config = dict(
    input='log_mel',
    win_length=400,
    layers=10,
    beta1=0.9,
    final_lr_fraction=0,
)
Rows from block 7 of a small CTC audio transcriber, named by matrix and row number. Rows with one number belong to one neuron. Each number is 128 + 24 x the weight over its row's rms, rounded and kept within 0 to 255. All counts start at 0. Numbers have three digits each. After the name is the row's rms in percent of the matrix's.
After each neuron's rows are labels from the 100 clips, of 14976, where the neuron reaches its highest value: "responds to" is what is common among them; "loudest" is the band of the loudest frequency at the time of the peak. Only what is clearly more common there than usual is listed. The data: read English sentences (LibriTTS-R).
# fc1: MLP up (model.blocks.7.mlp.fc1.weight, 1536x384), inputs 192-255
# fc2: MLP down (model.blocks.7.mlp.fc2.weight, 384x1536, transposed), outputs 192-255

fc1.146 101:127115119088145166073132103152079159116109099128132149119137089095156141090105117148147132170080147139126113146127125142070152136095076104098136109137173141140148157141102126109139113147125112
fc2.146 104:101095142117111132115134134125154085098147100087105112129136098167116127125127132161090166161158137108111171145162139168159145128104086142097112129110124106110186114091130086102102112173126151
responds to: the word "she"
loudest: 2000 to 4000 Hz

fc1.475 094:149125125135095136122099135122150154109114153121117139078104115117156121169121102106120104076132134107138110119121084123117122126098127129155153125170117135134129159131156124146118082168106120
fc2.475 089:070143153078138137126114130147180125116096127121111144100089151107091122124166129135121155180108116112128140128142133151163138111157123113150091113139134119107148127174063073160171120109088156
responds to: the word "that"
loudest: 500 to 1000 Hz

fc1.594 097:127158118133149178135113147104124156127139108140093132131146123126074132169117131117143172141107111121145135142118097168120088134152144110126151083105117078159142141154093119119126117131147128
fc2.594 097:118122112103178158111105149099129131157146119130109143106119108139152159111145114091132176097097104148096092129121154137170156164112131115134075128172091135145168113155102144128164104159139123
responds to: voice: female
loudest: 500 to 1000 Hz

fc1.74 098:152129101137105137143159151095129095112102133065108163133139139134105113122129071122120154108174119112130154113128116152143074114149116132107143120124124127131083124130118124132157087152096112
fc2.74 104:157130119068120106157135116163138087163166125106099127112134115132103124136109131157091105106098110103144123114152123134145087122088123143090117131138111143137165166137124160123151146182160102
responds to: the word "that"
loudest: 250 to 500 Hz

fc1.374 105:090114104140130138105129134124146095127138078135159139141160139155154120088186120044111134117110116096134100129118104116148079120116143120132110166132141150140165144140111148108071155159116157
fc2.374 104:154178129124104150093099131096150090087127095155110132141117142106143074103109130172174123100097130170126113120161151160121094097154165133126079106158125118123142142117143124150119154131140106
responds to: the word "you"
loudest: 2000 to 4000 Hz

fc1.483 100:140134099102135146153159187145142120132099121135141191137147128152102147111138153073102078136132094173146128121152105149104121185135147128131118162115154128138145126141135126147120119152109121
fc2.483 102:099100123129137135135114135114109152115077123108119089136120141145156149124067125120115133130116102126113122099104156111164109126113154153081128167139156150118115141139082110116145117142148099
responds to: the word "i"
loudest: 500 to 1000 Hz

fc1.81 108:114182097110159147090096103082071123152125050120123077110077093064153109123131143098150151139125135127130129101109150115114122143129117118153132146126127102073132101152113116107102076168165136
fc2.81 109:122116101133107114155138189107143121154131110150142111160108163216132146104126143156099143104146155124148162122158103141193133098121154149156100112141156089111113118129146103160133117140105133
responds to: the word "that"; the word "have"
loudest: 500 to 1000 Hz

fc1.738 098:127120134104158094157149136118126127137142099146100151132124113119170138144087174120161121135132121052141101126132163141131088157111112121135119150141162087100098150107137148074171127183100120
fc2.738 098:097136110118136102167138113139107122137108174117097112141100178125110142096115130147108111150085078092141159142147143151134133096137108119119147100113177135136144115159089097141193136083141106
responds to: the word "that"
loudest: 500 to 1000 Hz

fc1.437 098:136121112120137182139124094117175124120134155126126134099183144143124132150098118126128118138117114135137106113136156070180120165139126136094114189111130131155115166109152141124148179141181125
fc2.437 096:154068144138146156133084130113146184097107139104134129115139106137156080132127090126131140123138098153121116158135087092114105119111114137148156112104116143093155136138156140160165195153103118
responds to: the word "i"
loudest: 500 to 1000 Hz

fc1.213 107:142152093141128151074167139152098094139148135106147136088153148130147135142093097146117154148135155099135119108084135127171142090136132116117162201119129127133148131122124111138134149140121103
fc2.213 105:089160110111148130116137142107160156112145159077091125150108144146145148127129103174154146142094155125090114149098125153152151102157169169129135123110125132105136151101092081144160128159111136
responds to: voice: female
loudest: 500 to 1000 Hz

fc1.140 097:093100112107125134133142108140119108090130118151095122095116077154149128178182130127128155118103105090137128094158094154139154149100159094137130108125138187123144125163093111155120122143169118
fc2.140 098:170158094120138144114121098128128112137142110151151184152153133123101148131151109118101149115124106145132132138101126106138104082102095153139098143153122137161123139146142105152157131105077093
responds to: the word "you"
loudest: 500 to 1000 Hz

fc1.177 105:141087117085156144103127140137078124176129097147143122148154129124100144093153114153121116075106115150137126118118142147114133155110134108128170122123136132147144149156101120130142130150132099
fc2.177 101:129116126108113100131139128112105102127112125126164114123105105115138135100167110063082113141095170116141167157164145151087157153111139153105155103081126091086106085117120101095156143166138139
responds to: the word "she"
loudest: 2000 to 4000 Hz

fc1.523 104:113106120149155105152144161116103077144123152118116109097124162120142098138159185117142148124101126108174137171086106143125111132104110096121138132161136164138160091106115122117133146123114095
fc2.523 105:164174118126094092138150132145154082135147105126167076120124141143182105137144108146095126110119116143126141146107162156120145152155070132154169101100165105104145147118164133118112127139117124
responds to: the word "i"; the word "think"
loudest: 250 to 500 Hz

fc1.46 100:106088106132129099084138136143137087137191126125096094146148134109101123089120126135113152129092111113109107090162157165172134167146117120114119139122174114150181099072113117130097126116144177
fc2.46 099:089122135097159130101147110110111112136088170131127096082102162136161083119135142140131114107137115121155121143079120132110125089107158103114137133128097149142109087135128127130124093147140087
responds to: the word "i"
loudest: 500 to 1000 Hz