config.yaml
model: "CTC audio transcriber"
dataset: "read English sentences (LibriTTS-R)"
n_mels: 80
spec_augment: false
win_length: 400
tokenizer: "char"
activation: "gelu"
inner_norm: false
init: "small_normal"
lr: 0.0007
beta1: 0.9
alpha: 2
decay_fraction: 0.3
final_lr_fraction: 0
Rows from block 4 of a small CTC audio transcriber, named by matrix and row number. Rows with one number belong to one neuron. Each number is 500 + 50 x the weight over its row's rms, rounded and kept within 0 to 999. All counts start at 0. Numbers have three digits each.
After each neuron's rows are labels from the 100 clips, of 14976, where the neuron reaches its highest value: "responds to" is what is common among them. Only what is clearly more common there than usual is listed. The data: read English sentences (LibriTTS-R). In brackets: how many of the 100, against the usual share in percent.
# fc1: MLP up (model.blocks.4.mlp.fc1.weight, 1536x384), inputs 0-127
# fc2: MLP down (model.blocks.4.mlp.fc2.weight, 384x1536, transposed), outputs 0-127

fc1.402:495435494445518500542484545487496457498463507556455567544543474461436516451467445475370418478493570487475489559512550554447412445536492569557652514491452533445579390498499485451480559452528564466519552398491539513546404481402459475531478530496465471547568459541518513582431510454377536509461562565542593539585499559476442530489432401530545400487607496632599512477515383512514514483543
fc2.402:502584502492521453522525591462558480422547560492491520518426505539588505481459543457487495641417495542489499476475511404571416477458515527516458552524561481462490496563422576452463447588539424448489566428560563561451478474507468489400492480526504569560484460537474522574423488445503634458474561469506575499498546521467478573457511416478485488559450553473567515459567533491530509582587
responds to: voice: female (81 vs 52.4)

fc1.172:559445498512578548528525499502490475564467376400435452415458495538470458464567482505530521503494493579426571436506456620479443534582491569457516509582572496517553538437532632526604490462495519474511517491485471528554449478630602527559466561430591462465489445541552485523473546516548556459411545598583529456426501533474618456450516540357537532490428554448491452496483535521559495506496
fc2.172:531528511681501457548499520555418542533514428442495477460522452476529505419497511479449433458489552467550494515502478491469507532517399461539434495538613502441472616437490432452450452493460501522495413474442542510520359493470469563404522515452505487445409452489493460493398503492509498575474496437630469599522417510519484480470396519462501504516564506521469607480502554492501565524474
responds to: the word "with" (52 vs 8.8)

fc1.111:556485456418468566442541489467538467508612584469471536515549564473495514527491436485376492538448492543554600582503553602548592595487475530497554521477475493531531530560521479399565500550434465490512422485459559558453497535458509539485454576532536571408506527497443465507465443471573515406490508493519470511533491437510472459512466501478459515486478462600488398403517496464496577452532
fc2.111:485460470456512540540523471442499508561538461388518490460450489471473591532441502538521543492602537497440471559464537567504501476505505539479493468471553503580460513393494440572441437560516554402525421510522470558553472520481565499497486484430547404539488489501477503461515490477398500562510515480609472618506501501444452481491498510474518514475570507492496516454534493587473515525454
responds to: the word "be" (31 vs 7.9)

fc1.124:555511512553544483544469522529425593437521386479457407569478520601523448378527472507426512475484526450519430413536553542522529524522511592453618511571417408536432571498436458450446512522485453524496431504455492447569467550496435445563502472526536502573428468467556462499563490477528575572548568533542494455480577464419505436564461578505526481440531595414508548416536458624509463559516
fc2.124:488502438472479569434481550376478460371542484479421489517585414503513502455445510480441496533511514443499484499470498541377522455492505492490569535578532505567421532528526493473500445548514428557378500482474374465483459445497562585538448481429496445594477488559454452580497495558519446538439516430547456497451627479526539412478464523521458417465540478560514413556465502445556453506535
responds to: voice: female (79 vs 52.4)

fc1.717:468483526569517532503463565457419426516507417440476540497543565424529527586559442617541492522425546547494473562574538556476465548540468437460472527538524417465497439446407485495440540551495500573529534503414482503493522535499575567610492521437523514538494496512420513508498435483439518533498512515562540560476484446459537442493502515446513449541439470443421503476460419567442522565554
fc2.717:526529552545527520457448414522565466525416508567369449425438509427386605476569420477505493395506514553409455496470440471500423585523456502484480522395449536487552492501527515499519532416476545454530404609487512465483544446514522412476546491482515457498500449568429561510527448564580468461511448440508471474440500447486553566659560515474669556470479515554507583472474547413458509410470
responds to: the word "she" (25 vs 8.6)

fc1.241:527477425442511383480494537516466461439456442533567458526549579428457528492516537476531557459577498506481474485554496576492498417504510442518533528502456441532491528433460482515418489536487522465486544590478525545549530599450459495495393453542494474456527531423557497477468567544549550491544471597559492557430482502548635495509466353515521527506483515599590544535505430585514486404524
fc2.241:588536481572471547454548461465489486487476461462430514487552474477493472494522473457482494569490618523466526444439504568556524570488401470534505493456427552526520505652541515492554507498490514519468487474502485419584484540452531568424468606534507540501496541458520522491569466539475497540528516505531378503571548460511487376457510495519518430427485481516484512532534565462472574431567
responds to: the word "for" (34 vs 9.1)

fc1.72:462535529541528414460545519462538449426550577450593542499467532505533462455492519423575497578512481438574564410564507491507402585478462573506537489518439451579460423566552450390490474429505555378477477505470499473623511457579574477490477537502514543593508543588463394494574541461463513526523449471493518550482420530443515438505437479545452495568515472506606512485606496521528477489474
fc2.72:491597469445408544519575533488480554431439467499538416456501518532439474535474445537492447466486444541474420410438518529446505502498543410474426535546495484539531490491580553522514491512494565452530472472497538551430566549559589421456485503557565412528502398505398450413474512534541501522499463413514544493473491533430457540510481519472443487392517554515516531508543508467501450462549
responds to: the word "i" (44 vs 20.9)

fc1.387:343419534521427411433506519481427473527484482491431510477490523402445580547543493504557511556589468396492476515407503467550514531544541460441605442439538529473439547424474538524586534458587467540498464551386462567535460481494449504538523443571613454544559606601504438415548606623501524481514414457486560506485489613514453504480477468490436527514449571522560504478479536613453463510541
fc2.387:616533454547601464449554392486511512543610506439439512525520473404440543487484416467473601529541584483524508541555460472519537531560493528510549457577546510536473391449487605509409534523548575522488542513431559547411448485467454436508524536436473517494535506480495501471426414474432461587488393487518456520563481477564562537483499476422493552480448538586505576470581535455447541519419
responds to: voice: female (81 vs 52.4)

fc1.531:623446439522477386489509499547584542513540513449540443563490596505528484540527509554442543469455507516423480511504440531525519531556457575498477488531511488531498445482566425395469561510486510511571535516518505478490459497420433499483485495550504568601495514465485535533503450511537521499520422465519549548513437480432502483478412481469586457459500530543563403548462484483509392533515
fc2.531:496432442528534492472437453515421487670446500513512547512436457406558560505489486442549475499536564473489576476561451508449449464517507504411562518480488551466444588473467434556606536456484469525440525533532497442553582476491553525468603546486473535478468566550478425412523461471511513548494489395443488438556498606494461403430536553510478444588549467513541573502472549443477436478497
responds to: the word "was" (38 vs 15.2); the word "with" (29 vs 8.8)

fc1.342:430547537503513525501463517542493525568550527488520515543474397482382521522457488553501479499417502609531474471610527542469580499593480478517498466542554478417537445495476448491522499583376469518514514552609451411513458604357563565628476578532545492516442411465474575435556499559494484459484559490525539492555549492522559492449527501459518420569498457454440450565490483572560439519524
fc2.342:439416510548439479414503430549549408497488559443469499399498558520431548481451487479465557423466436431544463538510534519540408428474510451507536511425462506551582420419416545456431511495488488523484369541440543553531498484517471470637485545445476486507424526537508507558466542488576433592578448481423526541422534566397542524495495493503436490461445476421473529572443482548527472528532
responds to: the word "he" (51 vs 17.3)

fc1.642:444484585483473483470540479473451525457473503544480359519430466444516515511571463531468570596555497499534537549389554457484473507488501581497568491474540401541446590507478495435586610452474544558541462517554461528449491453390523496519480416475532499530594601519524409480446574537468515480535528446531423569545525542434456436532573569483573573472502578547479475466501475464442455476561
fc2.642:464449481555491564552545509423519546529425491609507578514474518417579472428468524467414503448409496537567446577523544516508446471479516532444354463628358468464551448435518571603521527530508507561446451580538501571434476559529448489541470479462536458544487493550536449529544484442509520505505511510406548533482542570499505483516519569430516471485392565493456559518588491480508495448508
responds to: voice: female (79 vs 52.4)

fc1.747:491449485499532469523516526419499496625451495482588531473400479395439567373589492539519462524480470503386584432469511437518392520524546448419516539484467568462527512467515450477420565452437455541521523475564525479439445473528398571607490508501545514508470523515444468439522565482431536512486524528521579500527529492594506503552494454436474351540481487604570514498507415477516486438450
fc2.747:561370545452564522468503431513502465486455464489465515531515556580506530490474464476501507508508456468479508454541455485553456546467477679465555519470482528474567455615490518540514498575495484501532477429490545563483429546559523494508490588584524556536508604437534438488502498467423551561472460551575405501492506435529572547527444511561524385476588551597528425569480578490438506441510
responds to: the word "that" (31 vs 13.4)

fc1.478:537577497481535488515472567495503536537358441541584467440544450498583522435520459537495469528553523475495554436618555484493539517447479532431510421550617526431537506578468468451514527407521511501454556510458421590566551517454510485454483472585515513522500472471465432541491528523490531575532536545479523453504623493531538478524427529476513568535474445568596543520517457496392439604518
fc2.478:506501413464446480460532489535584465496511490502411588540547671486456503535559454495537444517457494476428499517459382514499463513454499494460450505399606474543538493512450516482493536450429484448416391553465448530437511487578508448460426564483517537586424491501538502495520472555524538485578628519502394472495446487401489473502441487544562427528382532490457514476553470499620483500499
responds to: the word "me" (34 vs 6.4)

fc1.279:500482511412460497519504578515478614522507505410581477404577517489518512460417484543536523443612553441536506452447489508478502534479471477557543538590487334514535529409476413530495469540483472483477545478472480511480481523494535498499436539626530513604462499456542449580523549470426507563366551490517572519435575499559466560579517486499507501502548568504570495442484490455518491540480
fc2.279:531478477537476533549456444453443547437394544447461582426555607573511496524497540471546504481509480454588520510383497480441583481575455555516648555456482551505443569518431505512547463399513508474586508443482506528528486477490454504518533447525404398560487473469562482448569494579590470470468486549523563531420490486440569472495477558463587520483522501528561484550511526571619505462571
responds to: the word "i" (50 vs 20.9)

fc1.686:557440507468639422471605532490493544572475471513541507522464476520575495499469532535402506482450507546531531531535472579477558380432568523453514436588507473491528448502518473485454417524483474412574555507475558484573586538475557493621465425507566551522452475493494456511510505465493526422528544520531513558541601367543542536408495422556505505558519463490564472505479437508526525484526
fc2.686:476471413570464396457563522500518465467429492517473486442519547464509495488412438487458540534516461521506523419482446502470470492468440549512492567472472496488445636410452451540466514444519441525423396531438553507465470517496487498481479485449551554527533473511451448444536522474509489483633504543479440468580516550534510461554487480482436466487523500494564519500473479489483567546608
responds to: the word "was" (50 vs 15.2)

fc1.522:541390556491498521479431617480452459477537495486449462444492539491490498372593545496491539484489432555429515445610400502603552611511468561501454588482526491668493494486536465444575499511559487506461483530478481587486512511523541507479440511546429571504538533513529464553417565486588560479417490496487493408542450548539451510451501500482497579472482497480456441484526503533508493506469
fc2.522:484522520556465487471421410480487478453563502397451606451513420530542439445499572505529548469475561506445559434454566486436519559474510470511569522484426578468501446489665551438502501421492410394397499451461388473536512411500507531407491507442538492487572447488516448505446568397473507563619475496503506537525473478455495457497513578496427495567483500580585568456474428568493567481552
responds to: the word "i" (43 vs 20.9)

fc1.185:480424475487553400491460470563366510485342489491554412612597466504542483456499430621438457435506453530445507519535420582452446540492472438486490569513553491598476444530510491414490512526453525481544361482458474555469477445577480549440459463536485502474467586531441555532476504539496517448543554510539408361566526445473545436472475520468524497512422425551489536531508535539528554543571
fc2.185:609414493524503466537515443488461476555481436552513460511562559465440595459568539579541500469472501522414515442433522554514462571452535507486560573519480556466424509530508512558479525526440484434496497437424483474529480447470373535572434446483418488493506481451444459553516454511503506582494464473496482434481487559422528505507478375486590497508530523534527430610393545527524412418527
responds to: the word "for" (29 vs 9.1)

fc1.611:581515453515433603450489414469479494446466483486459504531488481495440564432477411489506538520567579453467446541557527493492401492479507634552521541523488507422595428514563582485463435543464488550573488476498465487508588514476477629385437480513516517480539468590481544446523536579473476463579524569518471479587461411500427403550515482453541540457517538515527555495498425513485522490434
fc2.611:530406584526376440515390473445448509447489467502512511485517529517546487468466513524534465438587501485440487555619516468543523607388524633564451489539524439460541500496530442487413562550417516436496550523513498534497438512519512455482465526466459525547515406416473532493539509499523444490438497466380497586624502508467548494427464459460464497565546553529531537405453491480482424559542
responds to: the word "had" (25 vs 7.9)

fc1.230:522387527497506513490478519527447505545516436510435412465524503442533530561497520423546573488553473500495475563539497458493469462577428410498562426480434488441561513423486506465423542559459551524529509407530486489534496456453550520411431465523532473604517495421526494487454504556563526460513456542578563533501473430440517493562480483476485578578540561471459522577556506465492587517438
fc2.230:524473557451488500562395456543478535498484435492430474545489414501477408501412625497486548569500523443553505478446380415379411583478508512550431548440420454419519493570534446500518489486541577497480404505515539443580399530546470500560552491448522438489502465506464538493378579511508563508462535518400455513546457457450451488539487483497595499565521488354447426468552517543552452529447
responds to: voice: female (89 vs 52.4)

fc1.617:544485557552461519523557567514526511525522441543483540495515605570463559549474466517520415475536525425462541468526550517526585497486495507489486476509484498609412464488504574542470588530510518455497524471556490594562493491546452640594459531473461476482511445506560435500489490462579541426491537477515494567519493462524501527497418501465449420481508532557469436491402556529439453507568
fc2.617:455597559612468441466518500461477405500488511554479499536457432522567469551488486498444514501502520506576539561491465436600435511428537530540485535514535586481496505472550584460441451509478413462381528529419551432520443485471500499544497527580550559466422565485436567409540466532522502524456470605452518440502459513482506512532547461533486459520448452547569455558417494499620530470462
responds to: the word "he" (59 vs 17.3)

fc1.258:402521467483579522503483438448456494535561433486527516521504535491442532464520470610522453491581445622491545433612466530501514577526469520492477505442567472473441484599527503456489451539448513560526504491508548466489578565517469591550434502451495483457540516442536450547592559480596552594524421541494513482443431464485540605402481473468451438512517570451449404508521525485446546491456
fc2.258:435490456486477442499397485523417439571480439470487512525477519372479498541435491510456504438537437503614527563383544561536532436386462460546430464516456455474517457553515495557455486548428452450514486472517577534464503461387530537397510469506493553499426500457566466487440509508545401510534573469489633448426562457505562525596476443552485522404462352513480506536479499493524518477562
responds to: the word "she" (49 vs 8.6)

fc1.123:547563494475524510409457560566516445530523550501499440546538469622492504429471480486446440485447491451520494476506419469430578562507455493495549400434463459429554429566477445446485490553599485526524495629491457589498514628529523659483468533582604500497525496482441524578503538460463542492449482525544470467522511456517560383530433537533454482522491484479471412493566518510506528455556
fc2.123:479474499426401481445501509533465492488513564508477491520594425430535551609449470463461535472532513477488489523467456514479622507523622575499413503520543443503585523506555527441498417465467590392492468592372497503403465474468511469560563470501520502504507452583442396527529472486483569436440559543498552493438523495489438468465491482506476590396545575480506492380552432544465501548397
responds to: the word "be" (38 vs 7.9)

fc1.193:501443536489532492501451515389488549499541495433510486503486539466504465425561401400470651376442478490529610426468443503503420493482443527550428474513579440496503510471502552547491404530597470641516533457531507493518466425553543470537412519606497512491534531503566517507496526390545538509513465562538533527415466466501452531453507522410489511548451530475576412457442429520535510546431
fc2.193:479544553492471444472557581419526521484527552408461502435539504476491459580425494464466529458512481555532517481410498555480498448463480574538477543593541523477425499456469507496612477449618370447428444480487483550462533440471510533387579493487583536493375340378515431571494541408481384548504532533450486527523474461443467515522513448413464521541496461502534491514498441540509496447536
responds to: the word "she" (51 vs 8.6)

fc1.221:521534447512490485452472568467416488534486421572560503620426450494494390405528519539533576547484406508487517547617471560589549481426516559551544537520536460455392526447508467474478443452533538553537498613511482405558457506514542417469516426560501434543559542355511549423479583591445566432495407604607494500461455525441498520559510568482479543470496513494499482489443428524480505517384
fc2.221:579480529521502408531582491512600488470499475532488439470513572437541478538504424487464587491499507538548507566474513462503497550487482567482438447561484433439489417527462474487411446462568522451585618443407443543533429483457471508492503430562468440522514507512465596508501521448491565571463442590569543509399510456412419568591428530495553534487440407616528459550473381577528514550523
responds to: voice: female (79 vs 52.4)

fc1.628:459398556462515557507542549463461564517474517447538491471525476411496504440508497509476505523540462426465517469537460468497433532491504429500395518399457525540466576463430423487343479513547495460579477459489449419514476477486568497566347583496463500500459523493447644500531498501502547479487615465460500450478488498453527594498536503455507429579485538534472475618616456555563519482600
fc2.628:510423416428521522469535505522465536483386436481533549451571462430530554533411510457470545443509483455556511434382491577350471480435487485502530543503538462434463535524473539470449518572521491458482497552505566534587495498472494483473554437549489463538501543508473484470486466443480448561519496514563521580484546445433511444536428535552603469401540432622476439496548426470544521462547
responds to: the word "for" (46 vs 9.1)

fc1.457:498433555495491557448453510515416469584536497503474580493397483460546456411521470528458521540461497522572517568460460481389523470520508495440490497512460392458503471386464462502493515424484475489512455439498543499545573504467527489508488484518473496508515580628416513477451581431504523509598591484567552505489527490548555553511488424520619566517422587477422464524564513587462544501523
fc2.457:437475507495443512499599502451593564477443519504400602503430498454507502443526511421489464490370609557459481501531539493578497536552542500480519571447461480519498434544488462510494555523405548497511520640574515461484489517476566400491493487532481473501518480552495439484539422454517512397516451484513504532490509510493503525543553460516415560568470541472402535477590478440467494493468
responds to: the word "and" (63 vs 32.1)

fc1.268:482553457502563398509531537467465455509499419578485549510484489537455487464509534585549422557489498411493460485532393521436517570481507449514542463541458520474498554542535465443487474379472541510547567503524462464498467408503532508461511547441432562491509432467528571483449466538476520509619449508553452469560434460458433432522586527464512400484610586498453434489563533524509427451421
fc2.268:545457410416510460462429411442497552565562536554528474458511610532558563442421467436457522523547477583474469499489541581494511503510465544510476479532498578535547477538508499515469579540530421449517550560569507492485522424571417469469400577618524444515433545573431582410557471542445433452426447461530565444499513497480473482560573540441457440462516445454565496475559424447529505505459
responds to: voice: female (89 vs 52.4)

fc1.639:527544512519536520458472514511493520470488556458517493599536572505447535572512464616454404523535499467611478539568332430615538336478542624548500535473452543580455487449555520476495474529450468436552460543442456517421471501518482592533396482482469564542526421461428459466523561491581524540563496507508480498571504544474482581591425519498497511438463488405505483496417590512503523455537
fc2.639:398491494569435432490490440438437473420436483454438441524496478553510509580424466460428518529505439556419568516416589552494542431463470514503460526510504408481561540464480469441550473488434473570497471531485504496484530468524496497381530479449550509557439515401431493503462501527543530450434442443494439574422556530415535509446505535428557553586545420467447461419474532405628494513512
responds to: the word "she" (25 vs 8.6)

fc1.78:447527515493424432396567563503476510428548431482503485528490548516458474540576486479490466430423503566425567459548520460502458529442471554508538502474569434541501488475538491527476530441522602471466500524433525456463576549426530506474503482486581432645468557537572495526413515499589567512477495617511571544468516511485576490570525478494507456603407467525456489488453487492492438529429
fc2.78:468489545419482494493539396499442549498454535450528387552519450464556478508459450440437508457476583479546524436450612552444531511464472610479519429445515490524565468517519429466533401546540497553557556395453551509547501633463470503535410475567534421550677424567485500594519549563448450471538381509461490430484457531525516536480484491496411504489546393476513525496570493511488556545458
responds to: the word "said" (25 vs 9.4)

fc1.253:506497528536465439496388526456575566462439456451614431441441500469526503498480528615504583409490435492568533548437443391550541489453484523580554474429453484546562507493548541496427405466553533500492425473578526505508487472443533519494572497529580566525537484504498536524602541487518548485580546446569518454449544575560588475486478470449426535490580556438521507508593577453417524508466
fc2.253:462421488495457479503471511604482517420537519628535494644447515567489498493588574491498481424589521463487469446396569513460519487426471542548485475548488473418592544560464589500479509506376443551519502583573442539433568513538522549505506541495507495581467484545551472554451547541559528403438469551454454480423476520488523494486422557485427517455454493472462492635674519423515434552546
responds to: the word "i" (42 vs 20.9)

fc1.317:592460520459588557446488403476432567417448549547592494541529462330500511450550487531519535545548450491430506523510405639482427485502465552544538569526462437537530558458547480429433451557479512552495488472408515440559461605554554569435471508502457504541474481606427559533475572525493518494474523467574440478463610568514466446518505451503532464511466535496502511583433521561560539480491
fc2.317:551601488472510503464523483566575583540405464543574562454503451487493552417522596391544465481505501432403488460561463551568476548512426587473505572496502467545475492471472568495539502503533446466451563558489560465569544527489492585576566475505499469554545422488442496522419404453557515540479454488471489448480523534522548513453426451459480565517424609521449437487431438418452451431512
responds to: the word "for" (33 vs 9.1)

fc1.295:469455451481599580551613495511529485445552469486528458542557415510529397484564472502380471485463467436540549542513513496549561476553367409502510524537581466498433438531525549487406536476466493564520463486478523529544503452524495464569411556446585428528531482554565515558522555503603531411577539538443419531469574393541478525442558521407551492461489493610513457596553447576538558388512
fc2.295:516532442530434490416505584452517559471511497483481513552438534444490470478504414523659508485497497473497555503561471540489545444609594509514537499524453520573487514442433416526534530486477546514450488545553599434490524486488504601491510513466488526515467448535518481441493446504518522536488433502425528516521451516501538454439495593509498512515543490487463594602469526593508437426514
responds to: voice: male (73 vs 47.6)

fc1.154:529533490428398448531474583492479498566530447405431544441443524447468465443576430497418575476551550586493512570492476572633578419542470470519552490462436520552443502456521416519499533507470580501505495451492459506581518423466509438529471548480538523552483491490542525511503436442593495388510597545486506439593470440538528508470472496528455524457505602526512523454486395612481390501443
fc2.154:491495517571428417493510400573450526561480539475381417536549546523425465477568501508519521422526635400470483413627533420473439531547514565438569509390488475531419476496523643481450503430514561479565469510525501462561482515538549479561579505560495553505535449475467532526472501407596439525525492568478465510477574575587552455576553540470546487547513510526579520515506567530512516489536
responds to: the word "she" (28 vs 8.6)

fc1.119:529461491451499458455409548432496438547561444476434416550495409531512499526545432529539551392489480565462438497553508525460490518489423523459436538500530432464537434445521518533435440510431493493528457507510604502527536506520515538592566555455527485483567515473433516538581479490531497423513476530494592437525528440425508480540450498484581491530402493428492370500440526553509341529544
fc2.119:438552443503548480587440537493441431449509537519425541507541490573469440579514463508455579533492412564423520474492589512451512545511577515513505346493516544438479523592515462552554497448530493445468464518432440566506429484484522462444463442392517397506459500451413530473480474566488564500579504519551552456489508457483492414532527477546433485450535505494477533515456392585522569490445
responds to: the word "said" (32 vs 9.4); the word "she" (26 vs 8.6)

fc1.577:526455560492423394446530474505448403435591481528504479461537528530493498536492434500464496580455566487481487524492546559456525532505449442469526491570359559440518421403467501417463475460470518504561467541474505520481537443453453470444431496502480503473507479564537442553562513500500534405603495597496546419499568494549525491535517413381520501555488507520486510540609479491444420468478
fc2.577:499515508536493427463547429437601567537463445413497475499476486474501456484448568560408398406535524513501521429441470513461441540491490539536485491496454455526652506550531590463436538542521466377530490425470511483440522510522568520553460582529561526465508447453504460491407526481431464475437478443551476544505560513555409473459488464571476426489535549579443550466487462430546586483507
responds to: the word "his" (33 vs 10.2)

fc1.232:521444563430553450471455569546502492534444586451465460644422486470501480539515559560431550464359476357456506526528480512470560497550489476576403501472453503512534523559411429402485583431485462464512505580478541507506465516433513540496552446475580602565603614418428512474499493564453555458559530428509457469581449489468426486486569534559446452595568510438421451473534507457483607472552
fc2.232:466441563634510532365493436523477399579457494473542469521528481573420525525480452476400484497475447469397559562481521567483511511509518536399561547439374481517547496558513600462519434469450557529520459538446506515479459513492546458448464444501485512511505488474444458563477458436440542468397471513567429486445517661489499402542496473476602519433443569469532538462557548488526575578446
responds to: the word "was" (44 vs 15.2); the word "it" (39 vs 15.2)

fc1.288:488592552431522572504505570422520536454476572445536435546406471459444434461484487485565484451550589495532549523454524417432529576479515390495457447553544478520460525481537494518448476525431446543489548442551541555532443494546477557544496490560504520481531566417530522434496509474464545442532492630468471491499456523575380538483571388485469492504579517510425450461524510437545491468563
fc2.288:452368499468459547424482486414441504593498458445426542485533429499453517492483533452373434458436475476436445502537525535557493548568429494515565484570460517436485501472466518534421440462630470466445479541504476448429606502495479504513530578459557463564457547415583556546517392422463471469553402583463488527493539497516540471511477485498464528444462477486427521455549591513540531462602
responds to: the word "he" (70 vs 17.3)

fc1.90:571543515539488525456476509412496578480455391512465593512483395521487553573625553517523630519484448442501462453587510503494482554566464503483469523550461520506448557517459483562488556505469487522547449560480535555491487537431397478495401418547486556417514516564485579518521547486571505453474557502553558573513605457426503509571546558583551453553497542559517451537436441501513441530550
fc2.90:602540478585548523474537466542560567486497533506398496497399576592464534565573484464499461461484506539537460535467510485445508422539459619455519565519463472463464565379508574511548459449524486530484486509517458501431483547584457510466487431488398585422593421468585532533545548475582486560551422460522511448462525495437442517448474475460545535497546526503518529451488565555556525581577
responds to: voice: male (75 vs 47.6)

fc1.541:515393575500469499505494515495505509485508528484454507478475531557557539501536554458499536507434522536576457527527505587614521404448493444482547544513539413556544524460545495445560463539482398485452498558565506411528535575449488536529406476490470532507409563527506491536516599488493506470587460511519501390576582424493514612514519539453537546555515493543519374454415416498453464471502
fc2.541:378465481502423532506519571544517479573558435493466510468510509488547474463464518481399482468483446508444522459460588595512560438472557462506439491556474483490595483500561473442551557502510476541571448526574519503439450480518511463467423484507478451494482477530456494462438487500448540459462487563560553474464463402489389482508601478489520434439569484461542547493478419522485485600500
responds to: the word "she" (43 vs 8.6)

fc1.53:470501482464606486467565469518457481551555541597396527539471489519466431528542520499550544419497495477540530537451417473490579559513424544537510452474435531516593525502411494454491458500408472563522508554406514489572462593542544459479550598460493488444524537543526460461450499553588496500513412578582470463558564493506478517389614491564457470478459539515484494518499515558513512412555
fc2.53:527484574567524441509444454521490490470537437567516434495617469555489466509411517439520502514503539429518501532452590503437475490539589556464618445578492554555502530547534476601499530515475388485525590528498548481438581439516463489489518481419483507465514583556524481496465489479421568496509475493397498498475417449529490560538570524466600597501532513565530471497416498475533548484473
responds to: the word "he" (65 vs 17.3)